Rows from block 7, named by matrix and row number. Rows with one number belong to one neuron. Each number is 500 + 40 x the weight over its row's rms, rounded and kept within 0 to 999. All counts start at 0. Numbers have three digits each.
# gate: MLP gate (model.blocks.7.mlp.gate.weight, 384x192), inputs 0-63
# fc1: MLP up (model.blocks.7.mlp.fc1.weight, 384x192), inputs 0-63
# fc2: MLP down (model.blocks.7.mlp.fc2.weight, 192x384, transposed), outputs 0-63
gate.345:463479522467533474606547533447476490542522499547434513516497471498455516512454532465525514496419519504502521449471501491488496538500467401506466466547435423464548541504616511487382488510394488
gate.346:571439400484530463549494487505467517517542441487542482577564436484541439525467545508510555454439548563475481503496480496493560525470571482528460513548514525449475485543522451474504524450510498
gate.347:533585465503511526478494491493526477490512510493478533484583484482436531433421478505486518497477448558584468467538441488512533524512495512492519482483466516539563481467434572520490478507521493
gate.348:538493486513474511479538501418493453451432542494553521487509414566469471531585538501500497492517550546506481560507460509433516554477594575472508545516459548492507487457500587449480579473520509
gate.350:481487493481519425501513607560547480481467558479527455495525540529462489548454488476382509471553435455523524513497507447463428488504444516467471485478552501501445430517516562438506578546518532
gate.351:495494431496507519553475489528559616493496464482510498479489507500435529519555451505417523452520513476471500510384498494479532485468504521499514465469489532455614544548505535535514490508575458
gate.352:480455440476503489475459429585466556421521534555530497487438451570455463507496533483482525538481568512515497471520577445483525462492537442503483505462480489490477492517499509435514477604480525
gate.353:500560456527511568526543504448508470460490538536505390445557471481398498522494571483455511521514513492455534503436464531483515493500427486583472482504443534512512562517502480466492497497519537
gate.354:516452484476492456509410456497561473461483549526507502558517473519576487500434486525472510467571568497476518463472617525514502514563544511478469496507475477580507512506457482450512551520460464
gate.355:531420547468496510466455488445577444458480549447523440496512567473499484449469473472536504473473447512524490477479465610523548542560538506564408525536512536481500483455568567530417513475472508
gate.356:491494526450479455482518489517486460503487528532536497411580445478557529558484493498463450483581548496592524476530587527426527538493569419505485476502528550515525506426505575533490485514468483
gate.357:519521518530562440463547523528491546445517524496494590519486472385544585525485500464447456464534541508497466518482503468451601549432512508488495483518501514474486396472541516508479480542546491
gate.358:543477465588546474602502545416492485384504443505547587541476487524518538487559526525474541488526504518508524509481469471517563527497421502492542532459444526481473442485525498518542439474486479
gate.359:524464471492528565541452512481513495508460448515478433536562523518488447525558510501485441479467453543527533493502539503525553520412434515521511527553513566532463524493488511489506573446550460
gate.360:467468470542490563538491496451428431542432468498476476512492435551513533449496445526475480418538503407576458524491513505511521497438505430455508490507491529555500431439489443506485431468516507
gate.361:490510536410525501480569512505486502446464464495481481434555473551446470474494506512526464431536494494559499455567523511574457522460534547467434494476488488489533443455468482505491465505520474
gate.362:478543502474505578486473546556493513474506498468457459463451475522440498550441491553541465530512481509512527471521385475488523469508552470498515441552558563507542540564541513545459474506477486
gate.363:512532560555510521540580479512520550443590394463485499541496474536506488487528498474448568492535509445511522495460506490452503478472429489486505549496464484497508451485538446447516425494463446
gate.364:489552474531448445495477449611541548509608526519426488429456459460477515459468470458502522551512458490537470486475486525476497488499468559495408540469525473498504512490479503489558504461521560
gate.365:527491556480535404515550511445571475540499501507531570500508530466535442533434474465463482490550535432428475463514503493578525404431422499485507496460480480498440494482524507424479477545479499
gate.366:458590469502477459481502531461524603543452467487479482490524458502462480503530560468487472581537454545557450428571428452505502489570473499477485430551475500539438573486484467531501541511536456
gate.367:524451469573516554538494552505452547448462534479527502508515526536521498487445505528483417522539574507457550530492434508565441509517482453472527518523560488453476557538575528532531502540474576
gate.368:409468429472509500507412521472533485505525476487539499526491514520552571594458506496454503484525509491494562501516591459513501507503524529480540522558556462536585482538583462516454474472521435
gate.369:558468541497494434488473492370565434508529491475538498441502524538467435501504481441440541493496469489456587475520476476498568518492534467521505457503471499504524469512510483524450586584523505
gate.370:525531575525445453495528424467412545485490498444533486487457438449466492450467540532429528476467536508453513553519544534472470544413482504465552476547462468478482590459557511530510485487481521
gate.371:508485496503485457419498450551508532486556517454528491498596508430504533486495572566465532495544493569572479464546531490491521448498479521450431559464498536487470493513542508548485531556504544
gate.373:486520459508469515569482523503504451512541491546484468495478612453467520466482437513551480499448556497503528524475545508532490558537441474539496540484485526483550509540488482521499572497515461
gate.377:465495565537492522446545455506458490449496503503504453491458550482465581422490472465491517506505510480486472492432521449457537582550525458486517460432485558517541518510507498554558534510454471
gate.378:579440493553503453539495562449451512436445445488548495482511442456509447491494535493542466440484513463477522503516573475459499511558546502519525531523463604550523532502537537484497507510512482
gate.379:542518519509422533434515530476526510540489458476478474525495518499514491459546506547506532446568586490531467474534527366548494512510449511515553483542524550504480482475559536529613502474534518
gate.380:483494458443368507536496571469547492523558501497471510481465491472488431518559458494517494458469441502518532521470492487541472461492497524468561546513502545511449474533537468413555492530452442
fc1.345:534566471499533497468482501478477508474530484492470513516473476467485470499498520513427499539490516488568478566493531454493468567406558608511547547498504433500568466568450447511402463520510432
fc1.346:504547438547455525444458473483530480519507487511544506466543399459466411515496473509517470559586524477539434458492555510583458524511475502541460578513462490579456499486506512466465538525515476
fc1.347:453486510530496558441554446439473486462513504452473461453487496517495506475547482452482513489523514475495429404486444443364543432418458505525491492562466468442496473526493438492584427523475494
fc1.348:477497509477474480510565405565468487484564556511511561511572574539495558528468542502539492503438447523519456470481518531544508502567509472551508496515511479604506486463557458459530495509499514
fc1.350:532461560506535482496470553503518465485573491568423548501540533520535495410525498446517494457524472500564487544466508432535485437495540528498551484544505508525511484466457455475477491494550497
fc1.351:527440577576571545513513454499423484402429474543507434507479521475436505532446504470480523534429547484430520558495434521525543462495496446497482462471496499538485496466570522473529458525491453
fc1.352:519472547532409490457502513501509568465499531491500481575503538518485496487546487465509549443482470479538449528506424495493492461543453502555540513563527494477453459509542475526468454508484537
fc1.353:463452470493426503480481510484482469512532425485435535539414511483596542517479507490510466535430491521527510485522595477504500554533428598521492530485493575470549495464462464489525528525544497
fc1.354:459463522542541525542486446559539539485502556536539560396510547514528513533484476524525497457563454446510537523500489400504555522466479474499504513452493508551416465462488503438510466576571438
fc1.355:508559553472465527521502508566576419473487469451484535519507486519589482547533443467569528528508489522488445497507434463519455457520468450487469537493462486500510451480388504494599455466488532
fc1.356:537534498521501501562460539513563496549494513488496545410516453479492473493517545584521534565538502462460469465443646501487506524509506568482487504521533498530497558483468464368532510545532444
fc1.357:471510558490501478510527502498535515474485501508492438523442542453455501537524520547581471438528532516490568563632465424528484468524492495490491460490445510520550510601502497508450558568493542
fc1.358:470504497467437488468537454521517455485550572560476559502494449489525540492480491524523490442468439550492497605470475485538432471470520501534504542468567547582495450528489513573503473466383488
fc1.359:493517503502541559577551511472416465471440510519404468479572486529522491506537493512511402529461528515476561427488551558499509465412534508567437473465537467449569472492493471465493471508496517
fc1.360:522577489412498474487479552499454549477493606555540526591540484464522415563531498513464455506490491488535598487513455501468583501526448498519545531526474464508496492508500477506516525554521447
fc1.361:467504548501547543450511515573498489457529536552520475490455454491467453532506485510505512526559531477456463551540475470469512502474473526461576534413462507530491545539493525516588537454509500
fc1.362:490495521440491566481490534493509576517491482527552469556410478419536460460569532519484422544501560519508499513543475440457495542532462479525445567514546497519536508572503529463473421559525571
fc1.363:525523517491430499522488453517391493537561524577506490514544457542482489545507446534483472538461475429558514471534433572523556494516485515522531490483552518534486494463513494483525515495542541
fc1.364:531530594554497453554489498368442501496414522500452479541567454537487500535516482529486493492514489477488588502466526553473515510446494439504594519486551481510481511543519499456572565507497532
fc1.365:526560462456479454489491491479508457475573476506424608457470496485530557449488465572503503485557484586463463563460504497495509513499489482522511486498523525501528506497521579471532461439512587
fc1.366:490543508494417508538484540532506536485440420506456522549479421485533425458544459506544487488563482483510531464514524498439478435457560414455518512503480555538465507532491509493462515447533518
fc1.367:484542520537572533500504555494500538536458475479587463423507430423526500590495590518507473511556524493473468566519617499489455540521425513545467461493471552527469462433474488506515539552533534
fc1.368:497529469506529514433588521514476547450465497506447551626520519485473501500542446548485453556561478487485454502504462589513584563472554477568501452490543483472594421520477482512458514549440474
fc1.369:593469459499478508466498477549517605488472521465500495419545454512435452491522487516482556543546576521521467522474483526499492538514448511516475521543516565452515475483509395485567500468521530
fc1.370:492439546480545529535471591520559498423553475520412473484527598574454491497500477498478537487457489526483474502518472479507541517542529488525501461496544417531476499533483546503478466520502482
fc1.371:421548441494532586576461504499433419465539462502443514512500563430462540574421574506488484457450500462443554489476531454515470539447480475441497463512533456466539445449511475495498471434562529
fc1.373:539493429524482504501488512534549443487496460500480531506516532455543492464532471455504447512509399547439532554513513465463442440564439480458499519522559515578486425450485502531542543455445479
fc1.377:599562585507548462560468499492474480555535545508456477556480496426386524475528482484530491577530479535559513475454465558485505469522452479520429519517426475511544531454507527474501459550517539
fc1.378:480489498451510535501491546515500447557507492496468486453467479481478465399470444567493528481467476528512549432501560479500609494470533515485513507565524497499524594441530538440463516483521465
fc1.379:424482530471560524493461537522546470455516520449564491531500520521554481441479557488462438444545521495507534435451441557523525494531485503507588577482475552443444481515493495524486524480562545
fc1.380:466525519472479504539502459532485431505518534508572566558522538399559521492489448489495489506419396504455431504459501514509554521573484472547551438473490490533517488482549462546466519521503565
fc2.345:533452588569530509475528481563444446531545523490467486495626540510466462479514487518505501494482471520535426601568524609498502537482493596529438468562533474489490444497544584447440548596537442
fc2.346:551458449504537519499574483487558520487499510579444548470515532426521497456576595454480523470597464522489498463532537540551531545442462482519559494476486543547467556520493543555446526546502490
fc2.347:539467495503540514525536554440555544513506516539506518462484519463537534459458524506479524482531526477469475457477440570489540552458468454551440510494468445533453502474458440500510531492431502
fc2.348:555518527486487455475545450603520461496514544523516491519572521417527449485446477518487485549492470563557591520507486500545497502511508453521455474547450530463535504481498458520448431468438504
fc2.350:462429468483560484492471507549490458561484479451469520473519509466472505510446493499552575540514507502503535424564460540501551489436525483436572505478507504463473472454476499521471442516545478
fc2.351:553560552471505537501503454528485543513518460529508565401471456491507526507477448446528499553566497549494556572485505489486619472543544474516510504514458551529452498522428560465550593468496495
fc2.352:460559585511522512453483456553487433461515493475524506607488497555449517535452459453489497526527538488540575516531461452523454457516566415480538510469515494424467574501563474540477581534555569
fc2.353:474544481477455531493541494446574538452461419579510462504445494530510496519524492459562443516463509532496482505434473484510514428477520500386542508519530480621478536492557475467486542526450484
fc2.354:519498511482513456545455514586495455461574545551486540464489511448520454487553495523449501519468576472554568490465504438470496497463562524389466432515542504487505422511486474459549534454415419
fc2.355:502522544504501523507489450494448522486449439489539477534491442501543488510493495530437502515491574503559438430395439540547483427484459520484479509535497565547458541622514508528496470493482551
fc2.356:477475511419524566479493468552595421515503537525499470495486537483519531535564470552568504549540503534509485495472492503509516476536520505497507492485628402473511472549473519528470506548510462
fc2.357:476511490479538523498497454447487502492521426509477527464440588508529438506498498532494592547472588444507479506483507538531521544564417527523513497486432542476471531498428509549494491554468527
fc2.358:457517509471478431569572536468580507505510423558469526522540520496478466495582492471462507556565565520490547520477528513456547476511469508477509454447481527532511504516507513500481547588485519
fc2.359:468558493505576475506483477502479497481490489542561532500509523503547480513427528488483508470475526511484483504558572513385431497506523590502442497503522443484445513392537529487474509515439509
fc2.360:504576550469500455496437504508500514484484484527594444486478471489490477577516506426438488476444497504585488508543513554479399595443515519459482488501534512486482531495492525575505421454473466
fc2.361:521547608476450535489512527422475492518471440527505504541498549432572515519517524511579511512505457475532432603547506461537521506611542476564493516491480517438481561490443477502520569460462523
fc2.362:531455472467460465456520546483471516493472468481440447475433510494519446501501555499479480514507519533543489522519452507517452542543473533532457483465463581542533533565539477532463502547489537
fc2.363:471582524532564446465486480470497533576505496496545564515558457520436511520514527521434517577537496514556490546458486478468493501472426550563434427481544450454503446478589587541481449485522457
fc2.364:490463469481524491451443534599452476511519439497584477516591576481509479534491479573526482492460452511443597514468464543580562443559530494433540485528472545515494450528522489454427504457558507
fc2.365:553537438488474466451544573497492469565535518493507495526466503547449496456538540575468498511470487477478529480476491466479492591540529418593430439569483576418473502513475484567512507537475510
fc2.366:562523480407535518519546426513456415531486516491486551515550478571523554484514468397557547466469466456458455459481545480454534519462505531471478551499538485489475464551490537551460495432489467
fc2.367:485478533536523499513451520600459483463551508418513499519465448583514489480503509457553419525520418610498500519560555461497490520570527535466460588486481514484422462453531447507546417537554519
fc2.368:477548541571483424542589504489507443495495496531487509488535496608562499508526515453529491477498490478512544468565578514515502528549489483538484457581491467555454511514456508432516422546505416
fc2.369:445518516600505403513490492523534421545485478488505464434442470578492446407481463482429471503486492539474579518543453482473526542534517498552543496544495451537508507501486461597538580463497497
fc2.370:513547559475447495487521525508558557540595449570546480507543509410558540478531520490535511445535533566457525440566497515543513561506509563507526500562472524477520495506527512515521514515546550
fc2.371:468482565508418493501488483555530549504500542466533533605497439497500568521530465469440536556505491478522514539484484529419488450483478544495420585461484434500453557572502495564408531509468513
fc2.373:515517477468538556505517454530470468527507549454482508558530485527513564447471521521452491498556561507509480540468488503524527534467527564439501387536485508482532545487594478518513526498432560
fc2.377:490462536512515494467535498543553556486513476482457514478456510526551473478443512518551499518570538461458459442511458499476564421538504583396547394457522511427530443450446495517494522520492490
fc2.378:553425524423444480499486523467432526465511492496563551461456480515546452481441515518509488537431463446491499509454481470490476483488464533481520561477469612491482482499483420471463492520457498
fc2.379:491467473513467497492422533527521532465487449538475499506515475528494458504457532477544490464505531516545478478526599562436545508523510495479435480602441513564505525459456471456479482507438493
fc2.380:437448454488496444523560500584452567441483443469514507517405532466525551451497537524506541424478492481447604470510492462470552532570484530485530558526535525546512557551509555530508516489491491