{
  "arch": "convnext",
  "targets": ["main land cover"],
  "activation": "swiglu",
  "width": 192,
  "beta1": 0.95,
  "precondition_frequency": 32,
  "adamw_lr_other_params": 0.0011,
  "grad_clip": 5.0,
  "lr_schedule": "poly"
}
Rows from block 7 of a small image classifier, named by matrix and row number. Rows with one number belong to one neuron. Each number is 200 + 30 x the weight over its row's rms, rounded and kept within 0 to 999. All counts start at 0.
Before each neuron's rows are labels from the 100 images, of 14848, where the neuron reaches its largest size: "top examples" is what is common among them. Only what is clearly more common there than usual is listed. The data: Sentinel-2 satellite tiles (TerraMesh). In brackets: how many of the 100.
# gate: MLP gate (model.blocks.7.mlp.gate.weight, 384x192), inputs 128-191
# fc1: MLP up (model.blocks.7.mlp.fc1.weight, 384x192), inputs 128-191
# fc2: MLP down (model.blocks.7.mlp.fc2.weight, 192x384, transposed), outputs 128-191

top examples: water (65); main land cover: water (50)
gate.300,162,207,219,198,301,193,166,189,217,217,160,190,189,180,169,161,191,238,186,178,218,210,201,135,226,204,173,220,241,218,223,178,195,184,173,177,214,173,181,193,203,220,233,188,244,213,217,196,204,190,206,123,197,191,196,177,190,218,204,219,213,179,147,211
fc1.300,176,177,181,229,205,198,195,209,158,267,223,199,249,212,264,225,202,205,175,178,201,184,193,175,177,215,234,200,169,185,175,203,204,215,197,207,152,182,238,199,241,164,185,192,184,207,248,210,270,231,169,180,212,211,162,228,145,180,228,217,292,182,210,209
fc2.300,166,270,208,217,180,170,188,176,179,165,206,189,136,161,121,167,191,246,188,237,178,191,170,197,150,180,214,171,152,185,160,160,238,216,197,167,208,169,205,220,200,218,232,240,202,171,197,199,242,189,213,225,162,224,206,205,228,150,169,190,154,188,200,237

top examples: main land cover: trees (48)
gate.131,215,251,198,203,219,194,187,203,197,186,191,216,196,181,196,226,216,205,200,217,178,199,204,209,228,206,184,173,200,192,221,199,190,154,259,174,221,241,219,213,215,232,194,235,178,257,200,170,185,165,173,141,248,250,167,188,196,165,162,208,208,204,186,195
fc1.131,227,148,186,199,192,192,248,225,217,254,219,219,145,219,212,274,207,256,188,203,200,243,209,142,199,231,214,232,177,210,189,171,190,152,172,189,228,202,154,195,210,232,207,211,186,213,211,191,168,227,181,219,228,174,177,213,215,189,220,225,182,214,233,220
fc2.131,213,195,212,167,227,225,200,209,221,192,168,180,254,205,211,175,160,167,239,198,168,223,147,222,155,277,186,220,205,228,201,208,164,255,184,219,161,198,216,160,236,197,162,227,234,177,217,183,198,219,254,164,175,212,187,211,186,183,216,228,211,193,165,169

top examples: water (71); main land cover: water (45)
gate.61,196,191,174,164,191,197,161,178,205,166,200,224,211,182,158,203,188,182,185,226,168,271,230,154,170,149,188,152,244,166,265,199,214,188,163,196,217,170,245,186,181,187,236,189,253,234,228,235,142,214,148,234,220,165,160,197,163,209,174,182,267,218,201,237
fc1.61,197,202,243,156,178,167,215,209,166,183,224,157,214,203,155,216,253,189,282,180,201,175,169,153,179,169,214,146,215,214,248,200,217,205,222,192,186,196,185,212,211,227,257,231,194,214,213,162,192,199,168,232,208,196,244,211,209,182,197,223,224,194,138,207
fc2.61,255,218,227,199,199,165,153,158,196,232,206,136,155,202,184,182,254,203,190,246,225,185,134,171,199,225,231,169,181,175,188,163,244,121,196,234,188,248,273,211,185,166,184,165,186,166,220,178,209,202,233,218,230,216,226,176,232,190,156,135,211,220,194,185

top examples: water (71); main land cover: water (42); flooded vegetation (29)
gate.97,217,201,231,202,255,241,212,224,159,173,192,176,145,193,206,195,202,176,211,222,165,187,198,181,264,189,218,155,192,205,189,184,169,170,156,204,180,159,244,200,209,221,225,203,205,228,182,195,214,260,171,185,196,164,178,209,208,183,228,179,278,223,224,186
fc1.97,224,150,204,224,218,199,151,261,216,229,216,232,204,170,193,241,161,191,228,219,252,246,258,193,158,204,202,222,214,199,175,210,183,191,134,237,161,231,217,221,207,158,235,214,163,222,217,240,184,246,143,150,227,200,187,217,260,184,238,178,200,190,208,226
fc2.97,168,250,191,222,214,156,210,186,263,218,236,251,209,208,199,200,201,219,231,180,242,187,181,244,198,211,171,242,160,235,203,185,270,245,181,202,173,186,211,193,264,200,248,225,217,203,163,185,213,223,172,209,207,233,147,175,211,218,181,238,188,156,277,224

top examples: main land cover: trees (54)
gate.46,219,239,123,155,191,229,229,227,212,176,202,244,245,206,253,167,231,122,185,176,224,209,233,198,167,240,225,205,231,212,220,202,175,201,232,235,141,232,247,171,150,218,206,209,176,178,168,256,203,234,184,188,196,202,196,195,195,220,258,191,189,223,183,208
fc1.46,219,201,226,245,205,287,220,146,223,204,248,247,186,172,164,238,152,286,220,176,264,183,188,165,152,143,222,249,201,201,194,179,166,224,160,236,238,207,280,183,216,207,203,188,181,182,199,216,200,214,137,201,198,193,186,202,216,166,152,146,222,174,174,215
fc2.46,177,148,223,183,200,184,208,212,162,178,259,184,203,187,215,189,186,231,263,214,161,183,179,216,176,143,219,180,223,254,243,224,195,217,252,223,245,185,191,168,197,182,175,174,204,244,155,216,165,142,236,163,199,197,234,197,170,182,260,143,240,188,154,161

top examples: main land cover: trees (42)
gate.299,218,202,165,211,176,161,191,184,158,206,195,214,240,226,193,187,240,200,134,254,184,213,248,226,227,184,160,213,206,176,239,199,153,206,201,173,130,215,204,201,210,226,172,181,224,210,195,210,191,161,209,236,238,128,173,211,182,174,180,175,173,165,228,269
fc1.299,179,231,197,155,146,213,224,179,191,184,178,188,187,181,210,252,185,147,148,255,215,224,118,174,182,183,183,200,179,233,173,231,245,164,231,215,232,268,224,245,212,256,191,222,167,183,203,148,159,153,245,184,218,161,237,191,230,264,235,160,211,173,184,219
fc2.299,197,221,299,150,169,185,260,195,196,223,207,181,195,228,197,161,159,236,215,220,230,177,199,222,220,195,161,224,215,184,206,194,169,152,192,248,215,210,222,218,191,180,193,229,181,189,163,161,215,193,132,173,166,234,139,201,202,154,188,207,132,231,199,190

top examples: main land cover: trees (56)
gate.267,184,186,192,225,179,237,152,236,217,242,219,196,174,187,182,193,202,175,161,221,191,184,213,214,196,180,206,233,198,187,227,204,213,202,242,178,226,150,155,217,235,217,203,133,200,212,212,177,214,126,158,177,242,179,165,190,168,201,204,195,197,219,233,178
fc1.267,174,168,270,226,231,196,192,264,150,194,202,177,196,206,193,210,200,187,189,221,209,230,220,219,132,184,246,222,222,212,225,229,233,210,202,257,147,205,222,246,157,193,205,169,207,186,228,174,209,218,199,116,217,172,225,163,192,174,199,164,214,177,187,160
fc2.267,184,230,208,230,178,213,206,205,260,132,176,183,211,220,172,221,239,196,224,217,180,171,213,212,242,185,190,192,182,189,175,136,258,219,189,246,269,200,186,240,204,192,149,186,206,218,182,220,164,179,184,191,249,168,177,220,178,233,145,205,180,226,186,151

top examples: main land cover: trees (48)
gate.370,252,225,185,183,160,202,168,186,188,212,156,173,221,261,172,258,191,158,197,201,196,194,183,221,214,189,216,240,215,197,195,181,219,264,187,143,226,187,218,210,195,164,171,216,253,185,193,187,226,129,234,186,248,196,227,192,182,176,158,212,203,177,264,228
fc1.370,199,160,169,201,127,197,201,177,193,236,243,244,202,186,240,217,243,191,182,215,147,206,190,234,222,191,191,191,150,214,178,203,241,200,154,178,172,176,146,203,207,187,209,186,146,163,228,153,180,205,209,260,185,154,224,210,225,205,213,280,250,236,159,214
fc2.370,207,183,186,222,237,176,174,183,202,267,190,164,214,235,202,196,201,220,233,216,187,241,143,208,187,210,219,185,199,169,163,232,199,127,184,185,178,223,203,213,245,174,197,254,229,159,168,216,227,186,171,185,209,180,167,253,179,177,160,168,178,164,207,211

top examples: water (73); main land cover: water (53)
gate.80,168,215,182,189,238,202,187,170,236,188,248,226,204,221,302,237,190,166,171,233,172,166,204,197,215,205,187,268,215,207,204,189,216,235,227,160,203,236,199,144,194,209,170,244,168,218,201,206,201,225,220,221,182,150,170,184,185,163,193,212,233,215,203,138
fc1.80,221,184,182,237,185,190,236,244,245,231,162,180,172,199,222,219,195,166,212,171,191,184,195,181,221,177,187,167,180,209,251,207,185,177,226,228,207,216,149,191,153,167,213,185,209,220,155,174,219,231,191,226,208,197,180,211,165,210,171,214,197,192,142,176
fc2.80,204,238,158,252,212,191,239,221,147,230,216,141,240,227,213,198,202,196,211,210,174,165,220,208,211,254,148,223,199,154,237,208,224,203,202,181,192,238,200,137,245,239,141,222,193,264,197,208,180,180,204,201,207,237,231,252,188,197,202,183,153,216,226,164

top examples: snow or ice (45); clouds (43)
gate.134,229,219,218,150,189,157,209,213,221,152,220,222,195,188,211,180,174,182,236,206,246,210,215,199,245,190,174,171,210,229,215,268,177,166,172,181,181,144,174,192,161,235,272,166,227,183,211,137,165,245,190,156,191,228,201,180,169,210,171,235,180,199,192,208
fc1.134,224,227,183,203,178,177,189,232,164,185,210,178,186,236,212,160,205,194,214,196,211,155,205,206,200,220,190,157,200,182,213,234,223,239,225,190,165,188,174,187,265,164,151,178,206,161,148,208,128,226,116,193,146,196,196,215,196,193,218,209,258,228,218,214
fc2.134,197,190,185,247,220,208,246,165,258,206,227,169,213,194,221,265,160,186,183,172,222,169,209,180,183,190,180,179,183,254,193,203,242,171,230,186,229,167,245,114,213,251,247,203,135,183,175,128,193,221,151,253,185,238,173,225,172,192,206,200,186,210,169,216

top examples: bare ground (61); main land cover: bare ground (32)
gate.3,165,212,191,150,183,168,195,94,250,216,206,224,204,192,229,192,210,184,174,168,241,217,216,181,225,205,214,187,204,177,196,179,155,180,183,223,202,181,232,216,202,186,193,238,205,153,231,168,195,197,229,185,208,168,251,194,221,193,147,136,151,197,160,173
fc1.3,217,207,209,240,194,136,202,170,158,189,258,216,236,143,223,170,202,199,228,222,190,207,205,134,292,211,218,213,173,155,206,193,163,213,246,190,196,195,248,124,196,256,180,249,185,200,225,216,170,238,201,220,186,246,198,208,167,138,148,223,147,205,178,206
fc2.3,186,229,180,178,201,187,194,184,178,221,229,242,183,196,167,178,141,201,184,214,206,160,152,189,196,195,164,178,229,212,185,225,248,173,176,163,171,179,226,216,189,172,211,189,221,129,196,205,212,255,183,199,240,175,210,258,205,216,222,176,167,152,183,189

top examples: water (65); main land cover: water (51)
gate.59,187,154,170,212,169,145,181,224,218,261,199,245,195,193,154,210,199,198,219,217,261,198,218,231,207,210,155,253,218,169,221,263,275,193,175,172,224,217,232,192,236,233,245,193,205,177,232,211,208,194,139,258,223,262,201,169,211,250,200,196,207,244,170,242
fc1.59,192,184,197,191,200,180,241,211,225,200,197,131,197,153,247,161,150,174,235,230,206,167,155,180,204,218,227,166,222,200,213,190,194,216,148,236,178,150,208,205,246,241,232,209,224,229,160,227,194,185,172,164,237,224,203,198,149,145,189,172,172,185,187,202
fc2.59,199,178,192,209,188,172,185,211,150,215,225,199,228,186,231,262,153,237,197,189,231,229,187,224,181,197,198,179,203,171,233,148,213,221,150,258,195,214,177,220,249,159,266,190,224,223,200,237,148,196,178,201,240,209,207,200,234,227,235,188,165,180,191,198

top examples: water (93); main land cover: water (78)
gate.21,162,252,189,265,218,243,171,219,201,209,241,239,165,266,185,239,189,159,228,184,168,215,196,172,248,160,173,187,204,174,200,221,149,243,177,237,166,231,203,209,213,190,182,255,177,219,187,222,154,185,185,241,194,186,210,256,236,173,194,154,178,178,219,196
fc1.21,205,166,206,158,139,190,213,205,214,211,204,229,171,224,187,244,221,195,195,177,168,253,243,181,179,224,180,241,156,146,212,204,215,167,182,273,202,204,224,217,206,208,191,152,153,186,300,222,196,188,259,144,211,207,227,234,224,205,227,190,173,228,184,213
fc2.21,226,193,197,174,154,240,201,214,207,165,208,144,193,230,205,205,149,214,132,222,144,181,200,229,169,218,205,209,174,171,187,220,205,208,226,174,176,173,181,208,220,178,156,191,189,223,223,188,167,152,203,242,204,150,223,268,220,171,135,161,247,167,206,160

top examples: main land cover: trees (49)
gate.151,177,204,193,238,191,229,177,207,226,214,148,227,147,206,158,143,242,212,176,198,155,225,208,205,177,233,161,200,218,187,243,190,223,181,187,155,158,245,196,211,155,176,251,232,293,244,166,210,195,200,177,226,242,224,243,246,233,191,161,240,187,177,209,227
fc1.151,234,192,251,159,208,144,247,152,287,198,154,272,247,201,176,185,222,170,228,205,205,178,118,252,194,212,208,196,258,195,232,211,196,206,175,186,153,233,187,194,182,233,175,217,281,179,153,195,178,241,216,225,198,168,210,213,156,204,206,176,197,195,273,177
fc2.151,199,185,200,194,230,224,232,255,209,238,193,187,219,191,197,188,255,235,213,202,245,232,211,215,194,235,133,203,167,246,173,187,237,250,211,193,163,275,253,174,187,196,241,191,189,221,167,195,159,226,170,163,257,195,214,199,211,217,191,210,217,193,169,256

top examples: bare ground (58); main land cover: bare ground (25)
gate.226,189,185,190,192,213,97,204,189,230,198,152,216,239,234,211,192,191,202,203,221,227,219,169,187,210,171,250,186,207,184,225,123,224,187,217,226,185,171,168,191,169,210,154,149,208,188,247,172,159,183,176,209,208,191,186,172,174,204,200,172,217,148,182,232
fc1.226,227,187,213,171,188,200,199,209,186,204,213,157,241,188,198,249,201,217,243,214,228,183,205,220,221,187,206,210,177,178,285,164,199,227,209,220,153,156,185,226,227,234,127,166,179,206,177,267,198,226,224,164,180,238,230,251,176,192,128,211,236,211,142,133
fc2.226,227,199,235,174,166,162,206,185,211,175,187,226,188,185,196,203,197,207,176,187,269,134,236,230,124,180,212,226,184,204,160,187,202,158,190,181,195,255,188,268,200,200,164,200,163,203,190,224,197,249,217,208,170,149,191,180,184,240,185,191,229,150,195,180